A small image super-resolution model, trained from scratch.
Model: 4.59M parameters, 40-pixel images.
Training: adamw at rate 0.002, batches of 128.
Data: trained on photos with spoken descriptions (Open Images, Localized Narratives), 101725 training examples, 11.5 epochs.
Rows from block 2, named by matrix and row number. Each number is 500 + 25 x the weight over its row's rms, rounded and kept within 0 to 999. All counts start at 0. Numbers have three digits each. After the name is the row's rms in percent of the matrix's.
# convs1: 3x3 conv (model.enc.1.0.convs.1.weight, 96x96x3x3), inputs 77-83, a 3x3 kernel for each
convs1.1 104:483493504468485473510498492493484516528543515500500514500499477533513516504494502514519502525516479500520513503497474529484496486487505491489500538514486514500490492510521483478494532517517
convs1.2 098:487497503518483487476583501481485496493510494501483519530549526534498496546479473511493506517489494517505511499504470511469495527464505491475475489504489470499500512484514521480477487528497
convs1.3 107:500474506500488494500521510498496495488472475508501489516486497488517501498509518507496511509480500497503498493486503462531529496475505495510505485499514500516506484492498505491484509497487
convs1.4 102:491446488481530502474507501501516497497459514499483493528557491543493489492480495490462481477542521490531508491510505497467505506496495476514533477494460494495488488462510470485495482516522
convs1.5 103:511489512501474464533522482490487486500502476501514519505511521482471506501489498488495485512504473509514510509544499468484460497512478506508514530506473500510520501491521493476503496506501
convs1.6 101:511499521504484498510504507511525485498486470476471489566536538537511489493457477479484484508532524504514500457488478476499471477494505519561542476503467477492482461468498477511490500506486
convs1.7 088:476526534521521450528497485499504487466551495478523521481465482517488406534517505501481529448456488481488533499487506512507464495516498522528482516506503507523519511472518505483528506484500
convs1.8 099:507554512508396504529516516504517504518535490472519489492521519502506490478480487509559514503446471490470511495526520486454483474495523514496479497474462501492509500559486501473486497490491
convs1.9 107:476521498586444491512495505498481489478496466491523505457466540474481518533538523491529516512487476506499498475489500512503479488525508524517487480471489496504513464543500496522500504446493
convs1.10 113:510509504504494498498474490500478490489465487468474501500519469510510510503500492509500499494503532516489500510539507516667490508590490510501503493505505490494506504501504501507496512505500
convs1.11 106:530567509459431512515494502478502486514505543501489493500498494480485489511500485510506492505528498496495497517470501524472510491502497497465488497481488503482516499501512481502493493506501
convs1.12 096:538497496521492505498523511494494485492473523499475482506510488500502526508507483537527493470511487536489462504532499504495525514518528475478503509480505504512526533529506503498464508491477
convs1.13 108:480483486493473482535473488491529498490571473484508501512489507487526509485494503501486512491468487473485506511464518466475502475519506517530508512512492482491508455471480477482503507501496
convs1.14 102:499529513491525513480497502487488479490460492496460514525500483487486459501459471512555527535467494516480508498458508472590456455526529479497467474511457471510495486515508513434487504524501
convs1.15 097:490541503521461507580431529500503480469508541449519527482518453498501514513453563490479485513444480486478485507477486490483501483495489538508486509508504474499510490529534522490505513540498
convs1.16 100:495495488507469493498522529474515494476405536433456523501553524489497514475513543486515505496526497465540515505545537474506549499487543530522525505518516482490516496486499497511558513504463
convs1.17 109:531506507515471493507431520500510511486496494497491488475508488511508505507490490507508510493463484492494495531511481461473495465524530524485490500499494499514541503496512495501503506514492
convs1.18 104:507497468518496496528509520475475472505518453509492472518482512486491491496465463496537510497519528516497479483507511495483492524464499516493492519504475503505505519497523524470464504494510
convs1.19 106:487513503510493468508502482506467495519459474514499492488509505506506498484516510492511500476513516493482496497518470504552491520517524513496499514477479497492487497486494488499495484499504
convs1.20 106:509528490521538497521540520478514498449527523459496494515495420545499476586516512485496492497522510493484526496509495496545488523542496512500506495474512469480511485464500513482472499490486
convs1.21 101:504536508499537515507553515518473440504419483511496521543571536462519516463483484494446481510423495523498476499512512508551514516493488456485499497520512500498498483505495531576523533542530
convs1.22 099:483507515471491492499472505487487495466487517497505497487491472501504471506484473511503488538463478496469489518506477517512497493471481493522490460553481497519517517487490551460483514514491
convs1.23 099:487524498502521507494496501475490504484486521473456489505519539485483560509460529475453481496496463477525519493482501481495490482511496520518542475466558479463501498480479500507493497483476
convs1.24 092:533522509468442481479425494493524517509485514516455493505535549495507504423450473511539499503466477490523510524464509513464497497472480494497497507494495527514529499523448473488494498542529
convs1.25 108:511487506471513508487522496509479505520509526510516502517523494509488517514486505502501503512501498494491497516536457508521469505504552478494508475469516520528523491481509486509489511520493
convs1.26 100:513534508510493516519505511475494506516466489491498477493506529469516506515516489494481498493469473492472496513448512482538482484578529474492516497491504500471523498514527520492519482500477
convs1.27 087:499504491476537495503501512501520490539433541496447535477513506508528520486505530519532529546551545536512479520502505536490522521480508502512514505515446505510508485524508481566504498498507
convs1.28 096:480456490501490489511477485511493472501504514501496482539551491551523458496465439461477496461484515494521526528505471513439435515490472511519499537544440478531452481463505478481531485481502
convs1.29 090:464513499487471472540556524488496489505538522498542493516445430488515505515493480489491491490553492494487480505506506503477490503499492487495523494473568492485542475508531462525503489481519
convs1.30 094:532545551480486524497527527458497497505509468493487486460478490492533485497489536503489497503496491491449476479457495488526492499516513498502493512516480498506504496522472503477454532478513
convs1.31 090:472532504511432501499532500506525459505510464491502477489512548476495487534539466503561517524520528517516497510522495526518493508510505500501486518501459514478477499570535555525556503489532
convs1.32 101:510487503541512509524500501489512465490530470519499508497491484501494483493499487522556510519519520530479529499535491492517521491509486473464473480492477476470487509522554493456489477469477
convs1.33 101:526496486512496495514514497496478494515363518511457500505508482479501471490480470492514497485492492529459492496508495506540501508508504496509471495498462517526473523511512548527463525537498
convs1.34 102:512511533489511495504495505495468511492484452488489488510503487518494475484516510492490491475522475479484481515486495516505505544509524487507505518492485503496504514490493507531478513534500
convs1.35 092:520521521513476507471425511477518504522527521503490514496519501504489494471490510501506479502461487520505495483510503533527493530498500523517525496496478508506538512499479513542495551577517
convs1.36 100:507531509478546518491554516500481513509485482508480468496528505471509529455509510523488524547468504522462527487520468470510507508487471505528493489541492473513475485517534491478516504485496
convs1.37 092:484468478445558503465498511511496504526488507515468501509528480518513506474478489482454501474455483521479487486453494480505475490504499504529515484515528487499502500478494507490453515569532
convs1.38 099:536486504424546543463510491482500485514469485517481486525557497537534524502525488531505510478486478530489504501501497496524510515501495473502511479494492512508500502500551482501520472482494
convs1.39 092:499526510518458508543494476500528482515547562492539524493491465495496485538479487515549527503493462460522517489474505491437503491466517503499488513490464498513497492516518454464481475473466
convs1.40 103:531527497514507496483532509498521472511509454496491474497498483500519475489496515484482489481449506528494504545483505553418514518496523481495490474496480470471468478520494489485499475491528
convs1.41 102:474491494451470492451480519510497471476502526516493519488485473519493503529497535519540503486522513502546514543460482511433505433474469498484496503488506497516516505501466492487465511484488
convs1.42 103:500498508517514504524527497504480504494485505500504494505477484501490515497507503510485491448544517479524533486554486463582483495522476504481523487439561472461532483495517455531549462476482
convs1.43 100:501491487495498485530537523516507483475480544488501469487500474480518488491502517479488488463502490512548509530480492532447483513503485537535511527518486489490511484485496501522504498482503
convs1.44 103:478505514520467503495506511488491527483584506471511493484508509519503496531527508510514518522525492466513516482475501494528486516512514522520496482518525492524497517494498512510540494507483
convs1.45 095:501498498497515490496487522482541537487527506506507522467471538440500560454476514511508528537504460532485449508519518514582494495536509455518540458490586493513532526491455566537449544485471
convs1.46 092:548512486467517518518482494517484488496506514529496470506513495534509487490491491522506483477471499508520504488460488513428455520484500530539529516511512531541531477492523461466464497498528
convs1.47 105:504518493486558463506500489502500508480522515492504522489464462536481507510518520507570529530520515511475505492490522492465526482477491510505500519521512517517519511531560479471493476471484
convs1.48 106:505508506515519506475451475502513472450575466481572476471475490485519489503500495476473506484486502501542504518482503521500485508481503482498491481533505489536533488517536468526574473494504
convs1.49 085:497479488488489476517459450528539493522411482511526497525533503513523513541522511485456473480481504510528513508508511499468546489504491497515533523481493516513535483462504470499467464458501
convs1.50 096:494496503475500510511441508500498487461505438506476480540513542531505467476546510481496510464485506523482489490509489491571458518543489493478492488460433528489479476497510517517533479521508
convs1.51 095:512525516487526489503526495516469500499430456517496483521525482502525513462495484498508508489448510546514508494473491510478501482484487492511473489484498482483518474506527501492473494497496
convs1.52 106:534519540543503512550522539490494498503479503504498487489502503493505495508503514488434489462481491503544524530530495514479515514490505479468495475504491494462509513481496511529522510540526
convs1.53 097:535491496516505478514515498523498490541439468516452468523513505485503507489483481518523498478519517494478467506495509465522501478498523507488486507479506532513498507518505492534476511511478
convs1.54 101:470483515517515521519477504481512549437557516512537499526488473500554558519506484475468482554471483545499532494529520513579520465517476492507525498526519477489510497483512546489516534499518
convs1.55 106:516576537483470522479465491509506519514455481505480488512536550514519535480520540493529500475507494486491475521495506525501514504528521490485500500472507545500514539550506498494500482481503
convs1.56 095:508485488491511476465417484516462522513526471497476495513485500548518478522490525488491491496505503528500513514495496524490495502499496503497501501489455508504503525525529500490475486508529
convs1.57 088:479497516481491505518484486500524498495523517493514503478516529468517573493502509488498479538500469514521509517534542492416536479492517497518529500463545478470497477455479474468437484484511
convs1.58 095:517510518494451488510490509496481503567480509542485498507503475560511464517512477545511518483517532497501511497534515485467492501490491513527479582527451539510481494506504441480500458498506
convs1.59 100:460449487481528473491507505506496508496513532512524510477497501492540537510513517489474483537610514495532500490476508492493495520467513507487519465534541479478480520480497489552447497541494
convs1.60 104:518524505508516497500497502506485513510491548491496519489486513511513496526530516526521503515517510530513517491484503502454500504504491512500507526533534514517523528505499533495492506498507
convs1.61 101:508496507483553508496488492497465462511485464487534505502479521489514498521527513515444460502478479468513499483538492494568534493512518467481520477541513499508486512494486521526478505519523
convs1.62 101:523500515507520494508510490510512501502493481491479526468462495504472510512510507495558521517454509517479483493553516544480513541484505493483502455474490480475478500508534512471493498457520
convs1.63 109:512481493492482503496480496504483530519487600511488555507519494519473490539499522506511504487475492450447525484516518471612444493541504514506481526472461493476496480474481472435489479465492
convs1.64 099:515538495532527478508489490501472486492496464468479518461497482500528453479478487482485514492477498523520483466492516484516524495548506507521474483512453500519521501478479510469499509522473
convs1.65 098:480488507500487503525512510504508483481498468476470479508489496506523495519524504539534531530486520502502500492481499521500503517494479516506540494525492480460477525520488516473498497498482
convs1.66 092:501519493474512490477488505509502520485446552479467492507568538510460516439438531501523485472528494476483499499504520458495505477513516547490512507443508501502504524470468524498468530504503
convs1.67 096:496502494485381500493529523514540500522486482481495537511527529476487504519497501538551540496488489475500469481506535492515497501519506520535514500500494501486521493531464485506495500476540
convs1.68 100:515491499519419516445549495519464520557463492533492502482469487476508524512576514523457474483494500512488498513520522489541503494523467496493482523493498512483508497506481485501512481486501
convs1.69 097:487500487462470479508464473484521501500519518489505525462473505449495539473503527528496483595527456542496479474523507477516533502502495496519505464505547499518524502528483532543421532534486
convs1.70 106:507501492505505479508542494523505507506522492495488495499490455496481519501502503485515498497488495498466484474512508493503516512512523474469541479453533498508519481477504486475467505449481
convs1.71 101:482541506522402517515539486491460445490503483492518508486532525481523511508465476458428476469505479515584522509504528500504525503490501503464480505519514494469500487514506508539561512523531
convs1.72 103:517506502480423532487533566500516513525482503534496491501538529467486519468467521490492492491446497525493486532491513477516487481510512489497527486502503497500518492503484490468487487522521
convs1.73 096:531514499509450535468432494489478476496523469483488505518545506469490488437457482444426461470480482507576530492531514495516482483498479496480504490531497490473491498457484499519538500559528
convs1.74 088:497477496468476502509511509469516525486538550504486492479487525490491545519516507521546511540507498498476504534529515538546480512533513480484539461475588491472507501504499526510477495468501
convs1.75 113:507486469503455503489498498517504499510424549509459514505531527480495542444463526530507507488512533523496505490485521491532475489535488492495529478463538521523510504528476495510483499516505
convs1.76 102:456416455482631468490478487500464488486499500509498494507511502527522498515506524512469515509469505527529532493521491507520518538507506510504520503520504510514502489487510512524507507531505
convs1.77 096:520569503509511483509512500496516518503506501509494498494529513490502491517507495509528491493454458489484486468433521553584496477504472474475469493475448506470478497502506514515508501509504
convs1.78 093:520508493535556503482530527521558521504498536497485516509512458528539488522528528520568536475567543467518475535468480506526493467544532503493498491512509465478496499500474518518479505483486
convs1.79 103:463485535534436514542418484510487517488455493513490495509499530496489501507507508520480502513506512501506503486531495455549496472523507485486518487469499520502515499489505500478519485503497
convs1.80 099:504509505495476493503529477521503489533493495538482495510545503505517487514506494504503480489494522501500497482529481491597473502515471476490492490496505520546522510493500478490521495501504
convs1.81 114:532492497530536477521510491494497500512492499502516503512469503478512520504515502512504509529483503487497496474553493560539533527498507471496493510549493512490459488515517524517502495514503
convs1.82 100:516517490492485497501507497483494485499513560505513502497494497484494455485502534516525490493503505489467500512504497492434507533537523540549523547529498549534524500506528491512479483470484
convs1.83 104:533523512537504513480505504484487486509551520502497517500492493512489506519500504512495472503507489496496479488532498528429473528508503495493488511516491529514523495499506492499469482511492
convs1.84 096:518511509499480506539640538509476485502511486512481482503497497486501490503518480484456466455497471503483470505518512489498517501506516486468483484530494492506492515509515482495504507494509
convs1.85 105:468477490528494515507454507520512517485479512494483478518524519534500538499482477524533535529442515507500518519526521541515491502500488518503482524521495512490468498498484522494513532516537
convs1.86 100:497568529472495532478447517481525472503501469516477487508528517471500516466442482484493494498494483512526496532481513478499533485520508503500513468488508482497492506521506488500510494506496
convs1.87 101:509486494556429526534462532508488476498486487485482489514502515520491511524510520521501520503481497481488506491484522490519483508513475509502492521517491506492507511499504501489492498511495
convs1.88 103:462501505490511495492510508500521489486534522481533542503505484526499440518466464489494517456434528454488553488471522492420494500442501499518460522530418489522485465463523413429556442457507
convs1.89 098:493468481438512543515538511478535513535541470477502487505514492478533507492514480506470473477457464517498502495479489506517487497505483468489525471489513509504508518457496491479492502483470
convs1.90 099:513490485532483493493472483510488532501396545510476524487481508509484527490473506517510494479502499506486500505466500506473525489469503507492509497502494525518501499525479493534510478535507
convs1.91 103:495510497489482488497468505504492501481544430489505479511496528502527491509514503506534502510508515471496485491498507501504505503504513526512515533522484509511502479492490526518476505485490
convs1.92 107:492511474502530498501468493524500497534519491523512511502486494538514519536526489488469497492553508489532496487479512481461524478501518481483503489505508502505513497488491497529509513525494
convs1.93 102:537505504479470536493491513478461471454474487495518513488499511469512520515525503504498507506519507509480509473513516491581490490512491507490482469485491494503488500504497506518516499497504
convs1.94 095:505553491494573483504548486519496469502498439491491496516505476513524461502501476493487502497471489497502502467495533460624491468538486495507464493498462479474502521517531496486522516528494