config = dict(
    train_examples=101725,
    crop_scale_min=1,
    color_jitter=0.2,
    task='super_resolution',
    loss='charbonnier',
    attention=False,
    upsampling='pixel_shuffle',
    optimizer='adamw',
    learning_rate=0.002,
    beta2=0.999,
    eps=1e-08,
    max_steps=9100,
    epochs=11.5,
    lr_schedule='linear',
    weight_decay=0.3,
)
Rows from block 4, named by matrix and row number. Each number is 500 + 25 x the weight over the matrix's rms, rounded and kept within 0 to 999. All counts start at 0. Numbers have three digits each.
# convs0: reduce pointwise conv (model.mid.0.convs.0.weight, 144x288x1x1), inputs 0-95
convs0.49:487495512452565541482453484508482496489481478549543461497505515483492512519511525451524453537508459522506523533510510544474512548519476505485501547511494534483500437550486481468484512496494509521504466474474523463449484511472469482488536489474517471493487468490484546548438487496474490462
convs0.50:486469497503469488480492513468475488512498514504496509488522496490485455483456482500490488507471497486545491508487493503463517499490499493482475476465493485495494481495489484485501477506498472476488477499467488482507468505525482508509436480496515538470502467463473465488492489470506519525
convs0.51:517518482519523472585523490511536537497463463519503541543470514520498504506510498520508525491577516498515531528491503505512551483494528499544515522517482460480486485482570491492481532499512459535502522514507494523476477512496533490487500474492529515496468499488588474504521483521491506508
convs0.52:477596460474512485487492514480496506517531556516447543463461497523479495454540537517510529508505505509554497452480533464478566540483500486490515516491452461551523514498475488459541485469521511477499521481462489467554481464448513480496430560473524508491485524574494489435503499549514489527
convs0.53:478557483540487502522493523453490508553522509545479523540479517509459499466549543476521573491589520518557507466483541457472498567488470519534498497529504498556520444464530493523504531502505457551530507512512512511523500493456508467485471557494488482517510518511487492502482471505513498506
convs0.54:522536501507509482562521542499517508515508457538485535489487522532520495465470495546485496491565517510530481499494498485491575488509545504492526517508477470557492510482531468496518522514497491487492524504498485519513503497495562497491500506495614554511507524483565460484522463563517499518
convs0.55:522493513505499487489511508501488478541481512486504496495541496508535491563496489481496489500514492508512462505491512464498474471502506487500511455490553552507514511459482496519531490510473531526513515496541518557488525512492487503499527516507517578511495529462490504495563497489506527526
convs0.56:471507509527540474564479520505511527546472472550506453499457487498474517511523540492523508482587520495506506504508489507510491535488503555532499529533499479517477477491543482500450568489523490511497492510534520500492482485482531479507500486521516470567492494485524514553448486500480509495
convs0.57:491487547519507496488512520485467482488523508523494469487559500490505518460470513467502433486504492488480512518489461522495513533483492492485495549468521483500466509536480452502495487515490494477490459472471541460516527507483437479491583497513501480491507504469450496474499468484477459527
convs0.58:490483479495460513466511486487509505450485487565443493495465488525479449460510447505480497525477436545509508525486455552473544523484501493503478497475485500510505517535507476463519478463534486481495497475449475460470470480504480486542454450479512432458538495513496514491478513474492485455
convs0.59:503516484482543520491468481503499486482484448511483493502450488516533497473510470487533470528545450524489488502498469466511540513537519464494541532484472531551484523550482449473558505477484548477434466496475515436477482507478504491498468463479595501462531529552521477479481514519479474425
convs0.60:483552491558499502522489488525508487534480481545495503505481513479511516468518523488541504500560473522513522470508493496453520530471498479550504534517488489525516473500487463510499531472481502545492488531527517472477481499454555482464471482516520481475499508534527519532458501547496503487
convs0.61:492483532453530513484471521501482501484468487526496439475514496487479504535520545462545484462525496512505492501511515508481495525497474501481503531524513518513497473530493519493469533501502527476463474461484520486475502496484481478496541478492503472554504480484479510575442490503485489474
convs0.62:462500512476546494508470497496486444523453478472564502479450507498489495501495500460544520496531472513494436474486517483480490523524513501526522518514492538518505473524464485512534498487501485514500480547559459555483471505475462492486491500522549507477500471493482485529485474520505479469
convs0.63:486505498440513523475463488498463493514521499535550510517537543495477495495516509454537490597507464515524535532509530556481528552531472498496507524532492536484501446521500486488509506500489488532511484517487515485484450504475471506488501518460494479474469467479453534552467489517498512492
convs0.64:472467475487467519469485492477497504495467478523490494490479478503483465483482466490486508498482493480498497493462478522460507499479505503500465485507490515497464485493481451470491485506500489493477483497480451507468472491530475498513441475495510503490529487450495488490481488469500496471
convs0.65:500514515537456462478564539488479494501539519534485515495551500506519499442489532517489464511519493498514534502467482522475500521476532486517498493506467488500484530477528449513499505493476506452513494500482529475511501509461482512501553505469490494502480505476455479487549486495516494550
convs0.66:487476494467525486512492500502484467526448482472518507494453491491519502522498500465526510494530473474479427480488530475493471497509513500518504479526518536503497506500479500505518511501494497513500471538574460580480491501486477498492476498511532531499504489458500485531511478489512509492
convs0.67:490499457507481483487514490489499497491480494501505483513499504502497458498496473513488515468496491511551498502477497472497510481502509497486493481491509493502470505490494479482508490501495510519508498508495477505500492493560505511492412470537537562485480487508503478491496497503506555449
convs0.68:500485519487498473517478513479454475496517501476515548490569539469537497450487518517491466552467517486493520506494509490501502481511482478502515486440458468471465520475516500476521474516479507453482463501457516496537523507497466507505515518496480521491478506486435451474505467498528483575
convs0.69:495503457488520493563474500490518504493488476500514521500497491532557523533514494533490515456492550482469483557486524528542508478508517520503486494539523534504445529481497486476509502505501519475490476511519483563501503498490535497501439508502556530515535518448515505496491453529486498492
convs0.70:474484452497480482467507510464492478478464467523490459490499499517495478490460481516497496489492485504558506512451487489471520489510520491485493504491491502500452482484474471464517482499485514513495480504474441500488464493542487489504423464515562578488467476481485476461514487503513538431
convs0.71:492459477510454488477504501502488497512487477517490489497499492477486421493456471505483493486483503494552476495496496485458513457488507506490480465498499501499477490482485495492498473504480471504496496485488478494473482503526486524499424467502505551478506479472496469507495508460503532497
convs0.72:506511452466497479512485497492493498501512497507519513511536532498532503543518521507516535522525502488512513541501521531508498540504503505505516485525540561513466500489524503488508515507494513506500489518543511526492496501487536498506453515502507536494462519459486514533496469529498506494
convs0.73:521485556522496530493499487500500485497442470471501489497489483520519480484509460492510481469487478496473451476487456499499500417483507499478504549462538488488488505502484486546551486532486489520466505530545488503499524504489461491487529482513580486469556496471497465503505484492475471484
convs0.74:520497473510472492535503528493505514503545501527527503506538523491532493527502511496495509539532524499508543589507510555497494518499522526501493482523525575505460504483540486500491521515488509499528499507527523514484510508496536505518485515506522536511493526433498530521501479503499503505
convs0.75:511522465494476493528487503489506505503529492519499527509534533506552492511513517513498529511521519494512519550513516537509499539488502508506506490513553542538457510483539486493515514524499518491503487508531530513508511497497530496508458532508532523499522526435490510519497467518490492497
convs0.76:480515480466549462494450530487516487490487528513564493491506482439507558494479535480501448499468550478493529575489525537510487538505478477484490495454458502489505486502471473411465510490491554475507482479456543486486505525464512463512525553476510511561444509501454526465477474518487490497
convs0.77:527500529506479521496495489484486495497458492480475495497505507507529488508502476485502509479512476496493442487501502476479499442471509502490502519475569513532481514498508496530539499540498515528489509503546498505500539514489488493493501518514580520498552545466486466504495467505487486484
convs0.78:488524438474525478550474509492517498496510499515530520498524520502543510550507524529505525501519525493505517548500516527517506526520512509513511481526530544520460512487528494467505526514504549480503473510537518525498496500485551483510458523500527540508494519475494531535486468544491497484
convs0.79:535484479517449510494496492486475521515534477526475503529530498505520500509502495475483519509517534487511543594513497586491501509446495527485480490488528552522453495481521484510493496525472502513508493459496520491500525509487504506489469517498564478516556518447493513502485470478467488485
convs0.80:472449485493472470469506532458470471489476493503514482496537508489496480484468485505488489483492521496549507516478496494479497487506504487470482483482486498496484473491481490468497470514487486509491477487468482492486477515538476497495443458503536549498485466485462470490513488477498539470
convs0.81:500529477462464479488483495476499487497513513529482528512532530482512507498507546519506564501532489485527507529502534524506485559472484490516529525490545513553460510503526490479520515543502512504487488492515526504507532511472501476506440541511520501501514522449456515524494462549502487502
convs0.82:480480469510486489491500497489498498497474494492521492509500502496495448493480477497487508461498505496566488498479486469488507468502512494500488476499509505494454486484487461484504494503481501518501495506500473495496492492558491513488408472536535571484482484490495477498472495492493596469
convs0.83:480493523508466474484536529474464520548516547505478506483519504501484498483486499505493507503492498488537483502490519516478570498462515517484469509472501468504549485492499492498511504477521461476489505498468479496517467507503487500499463491487549523523493460515481473469491495495521516557
convs0.84:545502487523489493525504537507480521541526477514529503518532520510506477486492497468500500548556526514518524564508495538471482507507521514498511436516512545514473497455527476527533513523458480533539478522544494538484507507504488520482502521511577542504526532421501518526517485473510520495
convs0.85:480506576522514481545475493481508507536485502498545542473506502474475488479479543469524494496505506497490458486489516485479519533513482500512501510459467467465501491507517475478507519514507482474496485542493476528497490497472469486503526545544485482506483498477483508509480479503530483599
convs0.86:497561466487510495534472513504496477465516455531505515503506519533523506480489497563475482480516506489506527486494489503562542480522523487465506509502493441536456540487518466464528485520507525475479514494496507501542509501490565493495479507490569544492502516510536479449512471544489491485
convs0.87:544481509518487489515511521508477485538481480462547501499505490510527471484486471472504461501539508507486481533496481501470471471524524503500518448479515536494494502471481481544533491522449490529547487542554481551482532509504474512487519495519577543503542514453512495522540495468502510489
convs0.88:529488495534496532496525513519485543507507476534481497504482454518494485465488456486478491486523512498502549544494477564476536468470517528488501487450493505518480500476532467500498516494484468484520505467475485500488527504481520503491492490498584498500558519468543499474510485471481496433
convs0.89:551494506557494505529525523507464519528522478510499504524502471529508478485496453452478455500536519522514547551490482546471500445479519510494509449451529529487481504464545471522506502499464450515529492498495484531481545514500491505487528507507549549505536535469521498497538500456488525481
convs0.90:487541454488511503455477476506459495479468492477529507500475510499501531488529509472518492509460522461475538499492488519540462493515520468485516497485488456494460495505473486502488498516452478539495460544486496504534482508432515497482462498475499493476484489501522488510492465511458485446
convs0.91:506489460495510488527499505489503513494501503502518503503545509499544503582503516510502484512504527498501529551503504532511502493512506507507494466537523559499486503482515503488489533504499535500504504500505531492493511503484552496505500500500497539510454520478497522509493474505490501486
convs0.92:514494491522478496499494514493484521496558504534507510533548508495512498491498517455480462541520537505518578596503487584489506533485489506485476471480482540507483480475534465488477512501496507491526503478450549465485527497487499487503519523491503498499502510471477527481485497467472481492
convs0.93:514495544531455514490523488476483495476508485511459480523525498488493479497518515488533528468520444475485491528491477520493468493473492520481473574465559476510453485516538513551511500539490495542480476525521530470505548506488467494505525506521522443456546495464479490527492468517479459480
convs0.94:502469512476476439497543523463483479464456510504513542494536524478542522495467524538501505537499509518517526490486499489494527480507520453542518526521458460461472551475520496487504516490489526482468497505464499501513490532476507522516519464488503505525462508499470459465516482545544492555
convs0.95:474448475502457502480491487486496501515481488509506490496489487491485441493453456491486505472477511471510489501473485498461509473480519512499467475501500516491480490478479466482492484504481476496485487496494450516470478496538481513503414476503508548481520487455498479503492500459508533492
convs0.96:509480476485480532474497505495506502460536461587490509514520513503501457474495494488508522567509466536517535563478477582495527576486488501491491510513488513473492482497520482456502494496484478500499497480467484454441492483499469494515476473448502460467521469452492537516458518499479499480
convs0.97:484502499492520529439485479483472474472454487479515473488469487535522493501509489481522509493492459500522485494464501477489530499503509513488502557507494538524475503540452482499524472502479505507478488517479444478495473511518454494478466475498563528488524487491483460485475478522502481435
convs0.98:471483519518502499463540524470479483519456473535472487474498537552487551492494509502484497487537513497565526483468526528441598491456503513492511574549493498510478510495476479503545504481511503501504497455472459503476473517525465498478487463489551519534478475494467483461514485516532507467
convs0.99:503499470466490507488489499493477503517526497503520507506551535492479494530497513476519504556517495500510525552505517542496500542516494498500505481537516545506479478499503491497493514503482492537509492500496510495482470504491497508498477517490475503485455494467477529530489484512508515493
convs0.100:537485462516457461456551515509493518465493466525403486481469477498478456473486462520526503546522432514507490502497460512464536507501505454496498470473437469511528492541503493491530488417526480496491522497466485468479479464465474500531472461455517467469497531542504476465546516486568481478
convs0.101:510509459464487489497477484484487495503515507490524520504531526492516516534525531496501526510510528470483506553498533538515480545484489499503505482531535563509461503481500492473507499506496497487495482500540510546509508497475522496501430531505496503494477523470471498523498460508499494503
convs0.102:490479458498473489453512503472486498473482503531472483497482482510475473477503475507487486491482460508535502502464476516478528496477506476478480487462487486494497493509495484463514465481521477487483489476457483476497465489525472491519436475507520514470498480513475477476506490460493524453
convs0.103:528482486531488518550507508506498529506522488502501502505513486519562491514497465486486469477511557506477530561500488570496509451475512526494481474510519582479476519464520492508491498494482489490508484501524484541482515505502504507502481506506554530500566521449520518477497491472476495496
convs0.104:520503464506482491543484509486503523515537503503518518508545512493547498515506515493497513518529535489500522568505518543498482517493504522502500472531529595514455510473526483499507519515483509495516481503550519526502506500495523506510472532515526525507514523442483519516502467500490493503
convs0.105:482453502508469494476485489462463497544510495474518511488543513502490476511475489493513518490481547475517489506485519489456511483500487521501487482502495507511455495479482512513477490526475487507500468488473494501486495504522482518487392493487485520492513463458489475523487473456507522545
convs0.106:504502501496481476513571492498527499506510499533471543515526526474468512480456541520500566502566488485561536461478499503446534550450494485563530514526507457504500485475497466525508510499489453542511544496512517498478491497480510511463507497491486470474488501462494508488554447521534497515
convs0.107:533498512525495505501505513503484489515482499486493497506524489512517486507503468470488476484515498518519487506493500492488506439489506497492511476451544519512501513482499488523526493506495511500508510494516507514500548511496471496494528516501534563514511531503498477496542504489497516498
convs0.108:503493519502484482515478504493452490511519514483507526492544490488481500452483507481484461532485491495482515531498476526508493504487481482501497494429443456461478507504530469458498483508494461457472463476420521477510514499486441485490510489486479489486504499451438483472493477451511484567
convs0.109:524495511519482501535502512482505517478516489516452487541525495507519520458532500513490472509467503484508546545493477574534527499485504530463479522490512469498474514492543492490499512524508505463479499480494533457498533509487492493521518496496561482499515497467494486469498480510479486503
convs0.110:469561545492454493478531515465460501509539530511442559479502519526471501450485530484507559500528514509546494484457514480475571548454486502488510544450522491576503513504479460498570482497531452494505493455454498469588513504476457463450506539525513509480529523492474438427526453520506466532
convs0.111:474464486489479463441538530485475502506464524523456481484515517487489511506483492514496507484528495501545504476477510501464520490481495498486529500524449478517510517475488508493516517486511514496485496479462473497491483494537480500498475462496536532545452487522466497474514497509529521451
convs0.112:489470571513491483561488503476493510556474520472534546497519489471481480470479515473513509498499517496491460492515499471489509464512492510515491484480463472446499502499501501502481532525505481494476489549466481523484488506500457511508516507531478468527479480492477503515451473467521486630